{
  "arch": "mlp",
  "train_examples": 42238,
  "targets": ["finding"],
  "num_experts": 4,
  "beta1": 0.9,
  "steps": 16400
}
Rows from expert 0 of block 3, named by matrix and row number. Rows with one number belong to one neuron. Each number is 128 + 24 x the weight over its row's rms, rounded and kept within 0 to 255. All counts start at 0. Numbers have three digits each. After the name is the row's rms in percent of the matrix's.
# up: expert up (model.blocks.3.mlp.up, 4x512x512), inputs 412-511
# down: expert down (model.blocks.3.mlp.down, 4x512x512, transposed), outputs 412-511
up.420 097:137137122131106145112170150128116144161144114151165137073104123124125149129155110132117138073106135117126125134135147102158093097120115116141140079117121126118093101148090151097168143131157127165140136114126122165126098152161132136109088090107052115114184113127141146092138128120101143116122116128146
down.420 099:178131170170137114130153174129161115123138084108137098137118135143129169125140087144123090148129138128126127151096098114123120122130139122170097147134128155167134146159117124138095125075101168145139168137175152121130154132139150156143135134093162088158124112129119166129139150176110120097127112139107
up.421 109:109129158115148113129142127087161129125088136119141122110119121098108122119116099109148137120085113077091092169216104121133117134136126109112122117118112064130156158115152132137119108110092110133117128181166148121125158141099096135138141162096099119086101115111094132128111106150157113141118177107110
down.421 113:095139101155137140093119098158139099132164132109122123108122089135136113131148126079141094133130173153146132106098144106122128123116126152112118146101129174131128124132092098128102148140094154165129107124150135096083091115136111121125122140148119133176135148162137135165131140162088130117164116132074
up.422 101:141151103127134130092116150090078126163111112124116133095172110114121123136073160117136107119153146125143147127140117127140128142117117140105114113124132093118121098124088124125115144135135078167068143086122076140154106165166114131130106138144147146096133151113135111140132110091098111140113132145179
down.422 097:093101099179102088125120097122145129123133151120159089107133107111143114135152121134167097147122108117145069142114135133125165138111159119134099113141091140181119154102123159157150142130105112139108147134123171138097108126100138129161177100128084158151098082140131139128135122142119133098155126153063
up.423 093:190095139118122041099168175091184104084116130123164082153134119088117107134090126143102096150144102139131100147153128142115124147105137168129094112121124155138145161129114152188120112112138170111098121138125140171141196132131111122103147124153127117129142116118151131155096111125128124181134112155141
down.423 078:108134088098158142130161164148113126080149164143140146148138092125170147133182126148164144109132108125120096123101157149101166092117131152172142122151159127142166122138136135127159088092147118081098144160147105123164101116111113147100109122066134153142116122152195124111169131135158084123115112115163
up.424 093:082086078146132121145095140113118111121139127113137116098142119108149129134110102168181137118108126155072133128144130142102191077159136120129112099151103124155148118130088132141121094080135110130111133145112146138119155132134134138111145129081136189134127122125108135143114091110123097091127145110131
down.424 090:115157163104118117116125141118098170086123134143113117108105133115125136142130116140138124125135109111112145142127095130138067093104104115142129143086126092098155165149115105138113091101136132112142131151124148118141156152115114108117127157129134096136130134122132121108110117106182113132132150090125
up.425 107:118132143111129112119128118077134102081132175095122126137115118124093132138101125114104099142117108143113104145125109160147185134125117130125122120129129117145129150133136147162107154098134097091091149166133139135188140121126122132091118153124157165129132101161132111167160133128160125130094127098139
down.425 106:115129117096117113111103125133115143125164167105138117112145121134117112127137085138169099084144113121171094160053138125115123123178133095131117125131062158144106131132103139142144116147097114105116178124140137091120103095127147138145113116140080143163107103140134117139159161172119142129157100167067
up.426 104:119173157123129108119152136127119137134115150122116133148147118110123114136143144208106118152123125149135060119145070142113123128118123133138124171132129107142140148104123144089144122139112108089114073127150137117124117125109115151153158130150085131120117120119152107102169089156150090148089110124110
down.426 096:094151099102087128118118123112091132133124147145103155093103096120144096125104156107129122107130124103120098141138125106134132114102095125138129142090175080108115162099162103112120125109177072113132114176096097169133128169127126080093095126145128164131146129140177099145138088088174180138141149127154
up.427 100:130104085125085144127119093106101147140138078084174129123141125133114111144119090124090119102112096137126152140129157155121122107148115116143118120145105177148110157128105125141116108093123126125157133120109131142121123155095147116121110152146132147169163097099071146171131147086104163143190122102118
down.427 097:124141101136113150158155146174126095131132163107136130112125116142146146123101129110164130094153136140112110113106159154103128118090143172118133117111135146116150109159133161143122115129149116115097163137123097139136095090143126116123096108123148164157144098187147129172141165153106145100115104112111
up.428 107:128114086152103152142133095128079118144132101106193094132139121125153139186135145111165145123124121133100144104149161133059110121095167189107090135122149143152142127156151120185097113114140124141160098149113147145132185132127109139105119120129144106120131122113106122124100125081138137086152144090118
down.428 123:142175181102132132142174158092132119143118100147098133126101149128151130088122125166147133103113128111081135121136103113097086147124103147140122132133140121082138118129145137097116100115163117101147131143173126144128150119150076143112122147100125136120155116131164129114114138135147091142093142108152
up.429 087:134160166151112107135152209106102142140104165106099147140181137118127121178080167162115089129117121138113132109133121166108116069133091137175142132135124156125142132103150158132122126071168176114135133134163101160169129147136132131081124123134134149148151123146103132148141157099119158112125127072165
down.429 068:122077093162102094102130152149140114129122137121162137093154107129100112147141139098143135113117161125113122147167215107076110153107138183095113107069166122119169160087128142141115104129117122137101102118110105145136133151116129114148106135140108119138108120121100112135140104114099117155175133141122
up.430 099:077143114127129123111111085112152116153124124133144130134105133099109121126143125121077142132054102164122109090130042166152158122140132094120132138191097111157136131127131184123135152118116132110140101125141186109109114152111098158104186163133139161141145131159132134112173087129136115137093100131135
down.430 095:139158157106099126160108139141127102118130120156110168129089114154135138109121156147122177126118100099097115120139107088146157128125125105165117153122154123122147144110176106123119159119178125131131091143116099166119133131131140106122134084117116154128112098122134126119112099085138142163127121104167
up.431 100:133135051154119094144144105137144122157138094045147109138079110138128101117134120107117130093132149120126151111117102098148154117101139124127129108161143175144109134127126081139133194141092121126119111096100139133143152129128119132145165123138165126127135099157114139098141134117125148128157099145128
down.431 085:140143148101149189102115088132087127127110107136091128111138124129145101140119146126118147158123126119130120142112129124127098149124099120138148139082146109141163133129148151133127070112114137137198103133158128081160145124117084148144118099118132123130128160116151092124137137146150078170169181136107
up.432 099:141162157137122104125180174106128107122141138109126113154123115117137116134091132150102087128121134146109110117123082148110202125117154165146115136140126121132119160145128172134098154115150145114134129162152138154165137147134121144068126125074139161121157134147174142132155165145164118095100108081128
down.432 088:135104140101113122123111129148114120107143150125117130135164130127119131168121109129122120086170102144150088168116203166085137145179108121103096109100099156118138116129111146111170090152122119095114124116100107133140115110107138163139088137139078146158132092137130114135164133164118113147164087157110
up.433 104:106139138115121130119131108075171123120120126109158161104097093125161124132096122122112118111050121142082100151119129128158137085154108104175149110171074115165099141098125117152162145135142122099160123124118149133164118111140118125089138084060137118145135139147084145157113145137084168082147094147118
down.433 091:130123155103139108111153127128121122094155196142118143078152135108094136161159070130111133123148103178184123166097144161140088117161147125132123126139121121170116127115128135163125149115079124124127154112145097097168080129073138168135102140154083082151117113117104134101165118154169131116158132133138
up.434 101:142111120118150088116142192106124170129075174121135144110167140106122119116115139140135123137143134088127120135133135164102138141127147145105137097153108059132117145057162121129157058111145092103096137140164128127123142129110134130143132135126080130055160132136163126119152098109108138138087149158148
down.434 091:120167168115170134114123173141086122176114142194131140122174093162122065137105124148122142115140087128117119120093142122143108117160125150158144104085093132167142110088120110121105122141104150131127153162134129118138074089124145152123113181148095134142109124098128129130095120129149132148126167099113
up.435 104:147110145179144118137151109124124165164110171134159094139143105143134126133082123139111098140108143095122143112121103140135159131114154123163135144170119124135102104114117150095147151181113109096111120122131155139119097126160106089122173088121143122102121155139135136153127134147098133101112083168153
down.435 105:124149154117115153108139164164095105135144132126118146116160131159154127170127116121122130127129079173157109134066159139149135077137112129185149105098106163162136097115131135150107163116104174150144148119143103104157091076130185137124082102124102126149106094129098150129125161147121159134147124118127
up.436 094:150168148162132127142171156125125103083146118121168103137087098127161120153141106086116123127125112167093089131144118136154109139107124134145161097112147150147151142157135169157104155133125126101120134143132156146187134137159081144116118181153143105153112096161131174148099143183132095125116108114114
down.436 099:099111094140141117135139160145124153136111146092095096135168132139158109129128148101125146080117089115130132127142152123126135095127165133088137120142102100122139130115129132160142134103105147157098119105155134122118100126123113130136152126144124096133139086093108166120099103122135155184145149103144
up.437 117:105119129111108151126134129105118141166128096134117128078164109104149114142107131134097113110116117148134139097153154108126151110112138114106161122139107113154088118078087124089163116117113123160145135099126156119082121119124141111106091136158057121129164123082114168115108094138114139139118151147082
down.437 132:114165128107117116094141099117122091107168141148118121093109122106087117111123067132108081084161145175123103133130104160149129133137124143143098120121120148111090169160113122107107152141127149087116157143140125166136086157112116096124095153132097114178149113145173157155123126145125166133113090105124
up.438 100:109121107142138141163130114102135138158138163111093103135161122131167140129126142103120126090113104100069147110143116107084157099143130146129152103154121118123147130128143138106153111086102128120110137175129135138112099151151128125106141158153117163123124114144120159133093125099144122111135158107134
down.438 108:120159160136136103125131148154094143122135147111136096091134153117154104147121095168151098121172124161153127102107105142134097118147143087182136169096084161186100121146110104155111124124078130141158138116158164116158156113133165104169134150147143081161086123100151135099149130156141112128116083129083
up.439 104:122133125168127130134148125123147142092109091111107087159170135103159126120101157175180079116164141121111125126140152139120105104088197153137094150131116133147117104130108125146131131138137151152121093102154141167122147095161106084070148085142153104097159141122158145133127093093122116143121140145145
down.439 100:125108128148073081106131106119128130083156141095099111147146182115077124151170105136133125132185147144160130122152133144121172133152125097107087177143123146134103178118134117097159097131092141106098164133129137130124120110107157156158139116123083156122131088116149121086175111135129137156099115115116
up.440 109:150170096162104127146157171131111145149121147115124126155127128113135144143149140149153092090145141146081118107137095140155116117112170164117103143117119085181142162133170151131126124084113120126102144202144140145133136159112151125112143171154073103116177093098162164124153082128115144117116115073082
down.440 129:092079101158138159156124141159145123117121145124151111145125084176163118161082171087122179134110132095113157107145161097106136111098166128119166091108140144124143098112137125157118150135159146161153099082100142132112151123175088091123122107105168134104139172134086129164107125109111144133139137173152
up.441 100:149140136161114074101139129067123135113154126083132118128101121132089088143148129136135092163154126125126102111130097149136168155115111117140112144119115122142125219105143139136097123145092190110109117148154170131167189146095133112116132174134125101132110136112128127171149149162124145135069107091072
down.441 091:133146088138148135153109106128142135161164067137126084103103121112117145113183130086117098107149148126103138131146106128088152155107099110135113142114157113127137123200094112091155117114120116134119171174122158140081135174107115087134122152152154157139129120153151122148164141150106130106139128141100
up.442 106:095113101134143119116127151075131170110105142128159142093161113120148147088137119181158126156116118117112135137143135165101164125154128139118136124159082093114117112123123134136164070118152102094131141157152126137098129148125104095101124134087118119100147146137137133136121128107129135074115116127119
down.442 088:161128134122125159108079111145085142159137141138119116109152108153142106128134151093139142116126112097160168146079117085126094144095118151145156106102118138139132133090129098154082117110113186146165104122124123077149106120127148153130108124169117157143106149113146097096143153077148157160175171100131
up.443 102:118117092148094110141174144131113156176150148064149116101103128125103131136142123161134135090142156120115129113146078115130140120147144156121129111122134157122156191128157131106139123110127099092095155124141122160120122154133116140128112082128065146091161129150136107084135132132112152104125120079078
down.443 098:153131156132157134114133117142152114156152086123119090112082139134145098108170085145126092171125165138132151145094096122127104141120101108190120129107153151158139114126131111129132143137080154144180120120149141114137138121117123123141127090148169113141102127129144116115163161179132086135148102144107
up.444 090:167099087079168097122126144071154088117073113128165132137154146092110133110107132119150109147165098134135128176153116168102126169162140178100083133189115111126133130118123137120113104113146096134079128128132113129141152113071114169113120168143155176113118128101119131119140105108118092164125155122195
down.444 084:131146118137120142139138113157099135149174133132157125161128085151154134130141125117150142112111138117106117079105125091123144123144120114151117120148111159148115142149130115138086146138141157119110128152132150129103102132162172136156113116132102150134111116144113129144116145122093154114135103075067
up.445 097:120128106104171105146133136122157144182071092132162135150107122075138146120118134128142119093115140165106123135126094161146132113128173158109130143186136114152136104143112139112112150094139112111129147141124145132127142151101110111097147136162138149151170133158117131127180173119133143084096143128132
down.445 091:131126121150119131171136151134136104158156113125107115100106086175147085143131167106143154153095120120074148084123120082130128137106129122163138108109158117083144124090150107149093164117161112149121115119150134145107127115170096129142140107109146177108126105156124151135093119106135136116082137112139
up.446 097:116113161105113081127107168124111182130140161121113127120166140135100106153119170168117091112150120127139108126136186128137150094126126118140104114141089148105075097134102122109193096182140129107083131090128124179142118113155130102139120097131071127100157126131149127168127116107125169132124109149126
down.446 119:156126138163090148135125134132157143142113057151098122151141100151125104098098147158163153140103164098090140091140117088152122115121108096140099127142143114117118110116138081140122142142144150134113143134169120146114152133171144096124146079111152111090118146135133130130097130105126114115099154149136
up.447 113:129104173118130102089105191108098113106133181133122123097147119128094100148068162176089096147126111122138124110132137150091164124145134128130112131132144123132155114120138160131149072181165120137084114117091095160175161157147122101145127151110155134151089132095134094163087102095133126142158128122161
down.447 116:106104092162079131140139112147152122133154140142152079158141064143135141175111113125165110134099130108140128132070131098115157102092155136156120098105135165175171129135103150171105121129087137147107140136101163102106146103150168139136144108117163127134105116149107130156138124146132111094115109159077
up.448 104:141123123118130115121138164129105151106146135147138143093146126117140090160093131135070121119132106142112127171125141149121109077163105117167111090107121162129112124130095103103193126145160134126121146089115105168136136161159151086092102128173086132147162114138121117146092145090128150093178148137148
down.448 109:133108114174144120132160146166148098143144107144147075126147076160147125109109122157162122113090157113101120112092128097103141109108143148163108121118142150123136096139093104153120142132114140143093125128135130120121130123186137113133126098089180120133122133150154156171116125145093115111101117145110
up.449 089:161151178151158103136141175142160141137118095134162120133098110087128118111072126122121150162149146124082087161149147111157056114134094138146138120113143185100134096152099114127127149157133154138135117090138125164140182137149112097080131128150145123166125119129103128149092167134130110112125153148105
down.449 078:169111078142149133113143165134141109142107143125154093120172104142132147133117150090145143083094098122139120146096145090082125102115150179085128070119125138152150120118105130166122121105095138173087114117172120091135105114142127159139108133110124107127126117109108164134099119141123103151128163130137
up.450 095:076143136171137114128146115141140128146095123152112102128150123123148120144109171133104075082096103146113140088140127129170137037094132134182139160161132116144116105127094075112152144149103175142103135135138161137106093121150134073114186113146141102119141136111144175134127124148114171106093144159120
down.450 119:084142123159128116175147138129141165139105095128138099143145079132183108120117104128141141074087097121087145121145111120158176066119166134154128125147152094145140160122113135112140144098129129115111155169119154155113120140147111086099170133086147142126116099139136170121091103100149124118093162109147
up.451 101:137120129125128126162158114088142157128134157128150124143155131090121151094137111093113134068082128085121132166149135149107115114143112139100178055150124101123136159121165179120122114092104118117126133140147143135105124171128134136129139115111090120062187125136119147111134154108136138137148146120094
down.451 095:130102114191123118144125160191155109137133102065111118175135124186128093143108155097113171136130121119105151113156174111117129126153154127124135128141142164117182125093111108113123154132130139147110115108106125148085107126166130113162147120151136140129105091123108155150104127117111128145097098137141
up.452 083:192182124190098128169109084164106137136135118121106138097173151105134130133138154133094119130183156156107130132127155149153093138133113072133146140117111088143139144094130151091177100114112108115145166159153107138147118119146145154109127148178090132112156127138124156112137106072141139086087129116132
down.452 066:137139106116127112128161140116110148168098135159150105080138099105110115129132122113173100118134093130140104169113124126134097140114162137133149094091063125195127138129120150194138125100125106163120128109135144120163154169121123105121123113165156052129130119115134150118122144093147159118159157122115
up.453 100:137098133128141119129153146105162101112109130141082118161200118095136144131104156151130091102129126115100116165122145166083148110116165152120135115139127085158158128120157134119129108092121119109156123169123135125123130151117142131067133129128128135110168139123139153133173122089130114102104197137123
down.453 104:136163169124141156122060128118121105156119080162116127104148153155112119100085154089104151143139135145100162117124113099131095125156100103112116154147137132097131079163110082112081138123183127154125121103116116144116152146179164127141145125152158139121095150124114101132089120107122131124126129144149
up.454 102:162156103173135139164105117161173149160130087145087116115142121123186136116153157104113151121123146121097139145137115095153130109144165084123124143130146072136171177114135138123174135096084126140149128159141120121085143149113139140151165145130129129111098133120065151103114111106140098095155178129099
down.454 093:074130120111133091108167159130096135083133175141135136075135110109108103178137110137146124141169123166149092127135142154152113127120137165116154118080114106149157144116142137163113124118110132111122103125117138122162122126106104092101115134135110066147135125103172134104120088130169133142124135107130
up.455 097:135128143144089123159125082110142144122154128108124100146091121130142118144130157124145114118136126146094109136121125111136133107094108115127112113132157124131130153136096111136160105144133108081120147157118147138147126121183150109133149126111158148102118133194149120127154142126127149088119128143090
down.455 091:128157061098105151141144136110100166118179162127102127130164106114198139125145095136119097093091112100139150135060133126112128076139109090162130123143135129129140118152124097144126115140073118130129116160128152094121103103129145142095099122132170154124123121140093131149127167122131130123155149122093
up.456 094:121108163147139135148120125099153165178094130138125128096164120135157117099118159133145112118100143128106135141113115117108125096128151125163146130155095121120107121087121098110149176136125133154182100101182149141108113116147103124041167087093148105118135161154116178156117147145098120079134137155114
down.456 086:156111158115100117080159178143103116135145139115137129138198176121097128190114127136126111129162103167154072134092180127120112110135110132154134129081087146168122105115141100136127167129091198123110129078130132131150120109114205110132112105176091123137141085096124107102156126128124183151128109128120
up.457 108:131168172098129123089133166089137090108090122159173123144196103113096138161070129143144114135136126132111119135143123138126154127128161156124097156121132102133172139143151154146102141092136147125090146177145104153169180155109142125093104133101141102117120136090090126112123088142153100141093124112139
down.457 109:106162146112102133116159130133132095140142178146110092151173113139195104174124132107172123119097098130138098125070150110099131098110143160146130107090101146146149103117132156155113105122110169153153115139158150091134109095165130155134131108099095136143116118126158129145166132181130117125121118131087
up.458 094:136144142121141121108159144111164136111146147128115092139125099102124113118106145152151077103123135113120115151132104118125159112116160116173118122179115123129103140133114131138135153164107101133108130137137158155154146125161077133118141099056154105123149130139153151117157129154135091137135129123145
down.458 076:101134139106080146129133129138089133136120138147130176123139130144119134181119116084148134113123080129137099132094141116138134106107131149164174100100143126135173119109161121172108120127120125123135137152124077130138100086117180119124091140116111155132140078155108117126101113097159182116131153138136
up.459 098:129136090161145145133115112114154135138134109124122134117116115103164130088148128084121107089068125139111124113133068132167153106081198130100129129150116085156126149111180128141125155077128109159133118176179144128105096154085112146116150149147125131113185123149141193105128077148076124119115136112112
down.459 103:167128164125139091138140148100143125160144106158110106128117137147090095150122139143094140138133141125113138144114117083108131136188096105156130093128115134115137120135134111093149113142112114098119134131125143130149165120168134156147133147125145133112102141112145120115105113133149088139131145136134
up.460 096:096119131137066117132151126107118146157139167149098137114144122135112118171119110130133145121072114047123129155129138094101115090105111110152148095110112130113128113090146138139140080121121158131163114154097126131111129130152149138107118135097073148119151093108110115127142099096108169104146157123128
down.460 110:164125164156124143149156167136160132151110080141116127135152140164107148104136125168074141182108101134096164087124141108137101095112135147144143173139153100156169092096143107126118153106122145131099136143114126138104118102117167107122156096146160097093114115071074131112090108132124121133105142159155
up.461 092:162143108164111138169128109121097126155121127099153124095151133119142154147145141114194147083119132095117126114126178127109105129083164135113160087101154114177156119131173104158115104115130099143129114187106122163140127125114137135096084169133141126092136089140111123136149101056140167093111140120120
down.461 092:157111152121140135137138195102158091110112094152124116136143111168114119086106141161119133192109100101096141113137132109109127147136128128143135150131156108124132121086148111128111134118177136140105133138132120143111177106136145118158114095109155118105102148094119093116104127127106102150110141132160
up.462 111:089140122147074140119132120162094132124136130107149127049097121134127089158142130166153144120141113149133119120121132129179101100104099091206125118082122142149137139120146095166106130136132137156116132115111128139181113097130131128148116121104129112156113087129104114133109137125136130122147141087108
down.462 110:141162161135180145120142152162117104170132134119110131102157128172162116130119135100134149104121087160137139137068174117122088132141156135137147104117107147153161080128113180136134152128131105141122142103160107087147081087134133161139126148128122110162125118133147150129141149175127101155130116137139
up.463 105:134101133120148077142146141116171179149106140119123120139177130048107136135086132153088116106159133167097142141124131159154083103135147116110134126176120145111113113142088169108149138139113143112083148108142166166113150139144137119073172126167138125133196126127112141120146137102145105119096117153173
down.463 140:139095114128130147161143148117158124144145098146132120155125093163108146106156133130116153140091133085097153104119113086127183126091123124141151092147178105120177139095173119135145125124114148143107154168130135132105166128127122109121120095094179150076122114120124140109114110141104099121111147146160
up.464 095:125129166151143090105133130109158099118122127168141137101171089084088114139081146143101143134135138146115071159135126141142093108165118185151106088120147132124120130106128153084145108131130141127103126112193105160130109155167104123084121120109115092136119133114107131100067130140139082087137176126115
down.464 085:168130112126119107119173120097154129151165135136139050119140100114127127142144094127129108128092103134141119124047107097087134125107146138147130094152116156148144104142106171160128120126084131147105139129152153084138135113129123170162125076094146119118141097145157147129163158139141121125120116175123
up.465 109:139111157103124126118119130097123115142139131074147124134127118127098110116097112133131121085123104091135122151148141105119149131165115108125138127161099153129070124125083113142143110166104143129108096107100130133143165094126124136118092125107138126143105118109116136148123141127154145165130139136115
down.465 109:113131148093120137111165113107108137125153174128157143131124127101120146143132117144141075101132120132163077164082137163135128125113115142147137111109140154144129116171131136156145126166102139115176116143129135103152120104086132141102112146124114101165135096131098141150146149165136120125174142113092
up.466 102:141097113132139092138139129136141112144131131121168056121128094099112134150125124118128136133142104122136112143131130077131092117150164127145130117115114128145152114138102139156094154176109161176127101094098161168135160119130085114122155113102132125137120081075134129094129125090155122107131123159134
down.466 151:137077073158150125147117096120152143110145106145154115180138087110087126122158141139140161139118140100092120121181137140128179144125126122086117116128163088130124137127121116117162117148131114143082141165113139166092144150110101117118144138108149142096117150149113128098126112121114097114112149147144
up.467 099:117086115137075107124123127116116149097145104102155105141129125140123120136137138112154152133073117112120102134126123072078172117118135112140100106133113170143153113153132133215135116124152095135126128135145129122124145179156121106178158086073181168075108122153117115137090103111132114123159152147113
down.467 098:106171108103169135126150121105092153146138141152093143116089111089143156097177127093115139095119167112123169151134109141123091123144103117121163116138115096091127143148136117093136089136125119113150108151166150106110108162118096124132117168168112089110145120134179133126135121099163161164148159092108
up.468 118:111113059125121081135110112130102163153126130104157116107153105138155117161125089142131138146137113101131138146137129131121153115154120092148136118140101129146122139113107103119122087102156124108119132113098148139128106106112109117153108119114137178129111119132107093142148098107120129128116091156156
down.468 126:116099101151108129140123101139111132105136164109147113117133109122153113149101118116131116097150104095148109129118154130142133120102145155151144120126123153140108137092119136137138140207122169125148122134120116159117076115139126091126131101154099148155128100160120145162120149114107187124172119163102
up.469 097:097118109141134113106146101044149157120126140091109118112142109119120114133131108155099058151107121149123123112132084172124170116142129124107102146182094126149118144127118120146106147112103141136092124135156156124112111129110115143079146144128126090143153138121103164180129108162109157123145118135099
down.469 087:136133130124124113141175180152115180131112118110156096123122136115124125133168098159155107108135091174121117141104155167145087082112128087154134134098120126136083072181107121170175138154122138163113167142126147146155154119081161122117140137142155100136132068122113151108158160144142158142115120132148
up.470 104:153114107120130097137105148122131153124115139142164114124162137089130148133087098139124150092134116092127116169154145164127089119171097122115102083141128128134159127136160150111141066092132129104120125112124126140116144159091111143116122121107082165113113133129095118098125105097145082170168123152165
down.470 104:108101131143109136144134120152104130128121167124143119109122113119122110129104142110153140135179141098144083126122185139090109152111119145112151105088108100129110112079119154133131104188129117101127083103122148122115103101130137121136123136158099126128101148146152116164142137122122167143149141161082
up.471 097:132114131127154116116124110149153133137100106147201117110111142118100135152111107063084170115114127106118125109174150105149075109130122124102184094096131173109140105134123125125125144140122153137151117098121124149100124165157125044109138138164114133128131111100078132149063134131103130149146161180120
down.471 091:111097111143161176132127162174120134100097164163142105130146081134186123158107130137114120101129080113123149153074114129088145051097132168179159113119119135167127112149093103169120131110115175143138126129138127099135120115114129089094105117094167095149120122133112156160078123148161135115139167125126
up.472 104:075112124136161151111140091125132126138087139140116107147128100132154111146114121079109157092105097122102139119137101140141108106153151166142149140181139136182112111117107142124128172115117147128152089115150146135151092131132090102099157088075150098139104119139111136137139145127153122112152108167144
down.472 141:123121140153154116165155141120157117121118110154155144114073113124154116093131107133115122087093101135078085150151132160152157117172117141179159093157166099133149161105129111097141139123161142085120136163150121162134104152128100111103141130068155128125106100163119173149113142126116126091120112121157
up.473 100:118154121124081109133139130125087179122121148129101150082121126148124102122173124195105123128133100110125101159129138144106174093131122101156079122120107117135101121102153105113191089134156127120118145186143112124136106145090150131139106121101067144089144111139145118138152117100116171123119136117128
down.473 108:186086126141095132138117133157159138142130090096167132171118110167137129143106156110175158157113128088121110142091172078150135142086146132138132083118125166145095111110125145181166143157130121160148132091108114140161170079147137150126129076110155152114135131131106130123144170132114118131127120172177
up.474 092:159112082107076091106130151138136109119119115110173135118101133092130110138134116116131128128128142102146109139135111084165104144104142117142084119093113142118106148111168107187119097087168126146135132130141109152121170144098116156133130103132083176158177110106098127082141106102093129131162124145098
down.474 078:154153189110148126135167174147131137109126181140101139098129138124174115147147145132087122106114083135154091168075165107123090124141126115162163097110078136176154114130141161156179143147103149106159096127122147081183096122118125175153145149142098083139113115116133141127124174136176122150186133156114
up.475 099:148145169129126143142159103132143129144125155149122119146126093114080130142140127109090150134139126162134126111112109134171125121118134109151186120143119115165156138125123141134107184139063161123123145160146173134144130125097149124133143132142133090115127083135104176130134115146159132127089143143110
down.475 086:159110084137156182134097132169114093133126134135120144120143094171165140126113176144158163094101106091112119145102169121089130166112143187110115115104168121166113131102116127127119110110166075136128096145062107082126138116137108152117097136140112183134106155131133090117133132111127118128145140119140
up.476 104:119136106163117110160186126122118115160109159127088126128134119140096124134141137124149073108132131099112111130136096123144152131122121160119116132120142084152122156082142130117131075102109131146086152184172137127131112109133149128139115148139091123083144125138174150129167101148123178132126172099084
down.476 121:103101110145167130168172162150146106090128175127158142139130094152108135168095137126119141105156094163111103165124166174126152120150146165116132075110139159146144116159097135124132154128145109109099145105107110130154093111146120132104096157126140118137121110155114155154117132158142094112123102135157
up.477 092:138111124134141097116135197118161154112091124115097137129129141125148122086118182168127099140150133152109124136108096197111157111142158132131132154173100104166105146146161114133130093096169121093156123127140135130139152147080122145056163099086132130149184145147141131115178133094111109107103155118141
down.477 082:162162139119165107131118167141097122137155139164141134095159096112135133134118129081147145096128103133107123142108149114120083138130121107126113087101139122092127100154102103140098138133138149151113154135164108128133120172136161144134109151171102154130148104145129134100113133095169144136145141107121
up.478 116:114126152128102132107116129124098117099166132147099126155152104133125085145127221128117135149130119132124100157115142120105175111119091145150118101110151135127135156109142114128150101138152129098118144141169115136168130137183118122094124096070145099113103135149130121136135143138135123098169170139116
down.478 143:142094110110100121144174137123145157139143144126187112129135095112133149172154107167132108125065083140140093145068122127127116101105149102171149100144106139182122105146127146173154148153090129151123135139109160103157144102113133162118131084105153101134133080138090142128163139140136117096135118162110
up.479 109:093158137151095145119145102134128174112125136124132134109122088149156120138172104124108117161121098107093134139146127123122139105079113071168135125103122123156135141110166082144115121109118125132167118196142158131149128126069134112133120133100124099132122099151073134151167102144121156090141131177074
down.479 124:153131128130097143126135144117147115109126131143122120165135107147137173133109113140157137146091138089122138094092119098127101120084146154124120157143151139139132105158150118174068143138141186139140101142121157130123147105132154141118140123122158131127100128093098107122107128127122145152093112122135
up.480 093:114157114110144116128125119127134109129107148149143139105147102102150133135114145088162151088079122106129115164133174108160081113116114137120137077154119079110147089122095150165159103160149128133088138124151093140147086127174105132115118118136091139112133128134124131137131118091119156144135146170194
down.480 087:171130132147112091101136154107129140118147109138171058055132138100103115123157117157128085125136160140123106140149106111120104144144101099165078131086086115140094154125109108143122150129119100126069157113147171150141149179123133120167135130136112113106152125119157138103134135149113109138167105114086
up.481 094:104123158119063157136138087102110117131157100127113142151133143145093113145150148123111140145082122163122131081147140124108212142114089087137153100114158109124147134134181153090146125110144098094121140159154132131132085143162144117135109106091164130089135117149115108153116137114146166123116138100111
down.481 083:094109101100164143107086103118107157075115111125154115112108104104147146115141109145182096105121137099133154165096075155130098118134152108132136147151123131188120138145097108167107115116096112186161085160125149090127162142086104112113122126142179125136115133105125091113144126149141116112183146139107
up.482 093:106089119130116131145105146110109148155143103140137121136155086089128106140144154148158159098115109105123104129151137108074219128137142133133115083132110134126118124132115144147165087126159135163127137147125128136114157151131093129131138116049136158130091149130126158126117121115159099108151173134138
down.482 079:141099124131124129117121109133121145140126114121171111132102185124136138121133135132137124135129174131159126135148102129156104148141145130107127164176111112139132131142135088125118116141147125102146073087105126124151118142127106123149146067121153110104126164105151098086169154095089164138175099107139
up.483 104:156167138145128113123135145137107146167064126149111114135162134131112115172081165161122063098154145101102127120136116094129113107117132159144091161086098147147108129117109103123125142130145161193119119121128151191136152115145153073112140149171132134129156137102167099162114091101103178136143106110107
down.483 153:135103069146137106144095100122151132114106095107126124158122112139140120116121172128164151124129133090107154115176133121119164149110156139109098171160147088116114175097125118111144122120165104141096103135094131166112151146113102090136181126115137175105123141139146113150136099084102135150114161126167
up.484 094:146101142132161106138133113121161126089142163157120129157156100106132097136120159147134146115125116115128097155158150134097155130169121155137098090123123132113150173106125143103137109175101128113094127118140104129155140130150085138134124090121106100097100140087146108126079100144166092167157150139127
down.484 101:111148135105138126165152117118145109120098126176137131115105126108139169096134111141111169093091142106099121153139093144125161115150163131141132100149144095139126146139147156115145139109146081097121136157128133140164130145117084129128132112078143139095136119111154112113139113120169092149125132122166
up.485 098:101131082145100121127119123156082093150112172108117107144183120125149119153117151125166119116144127113144114118119145141103130115088156124104110127122091132187153098126177106237083082133123122145164082123105120138143120113115146129126138101149123125137122106081171115110146104082118140145127109130137
down.485 095:149154149082151177150137116115116139147119143198122137145167086155165109176103160094101147100075100124085136145081111075115124079123120117146161106102116128136112094142121103153132110122128132138151133179144139093134141114148123135100116120114154129116145174141120120160120123131163119132146168157105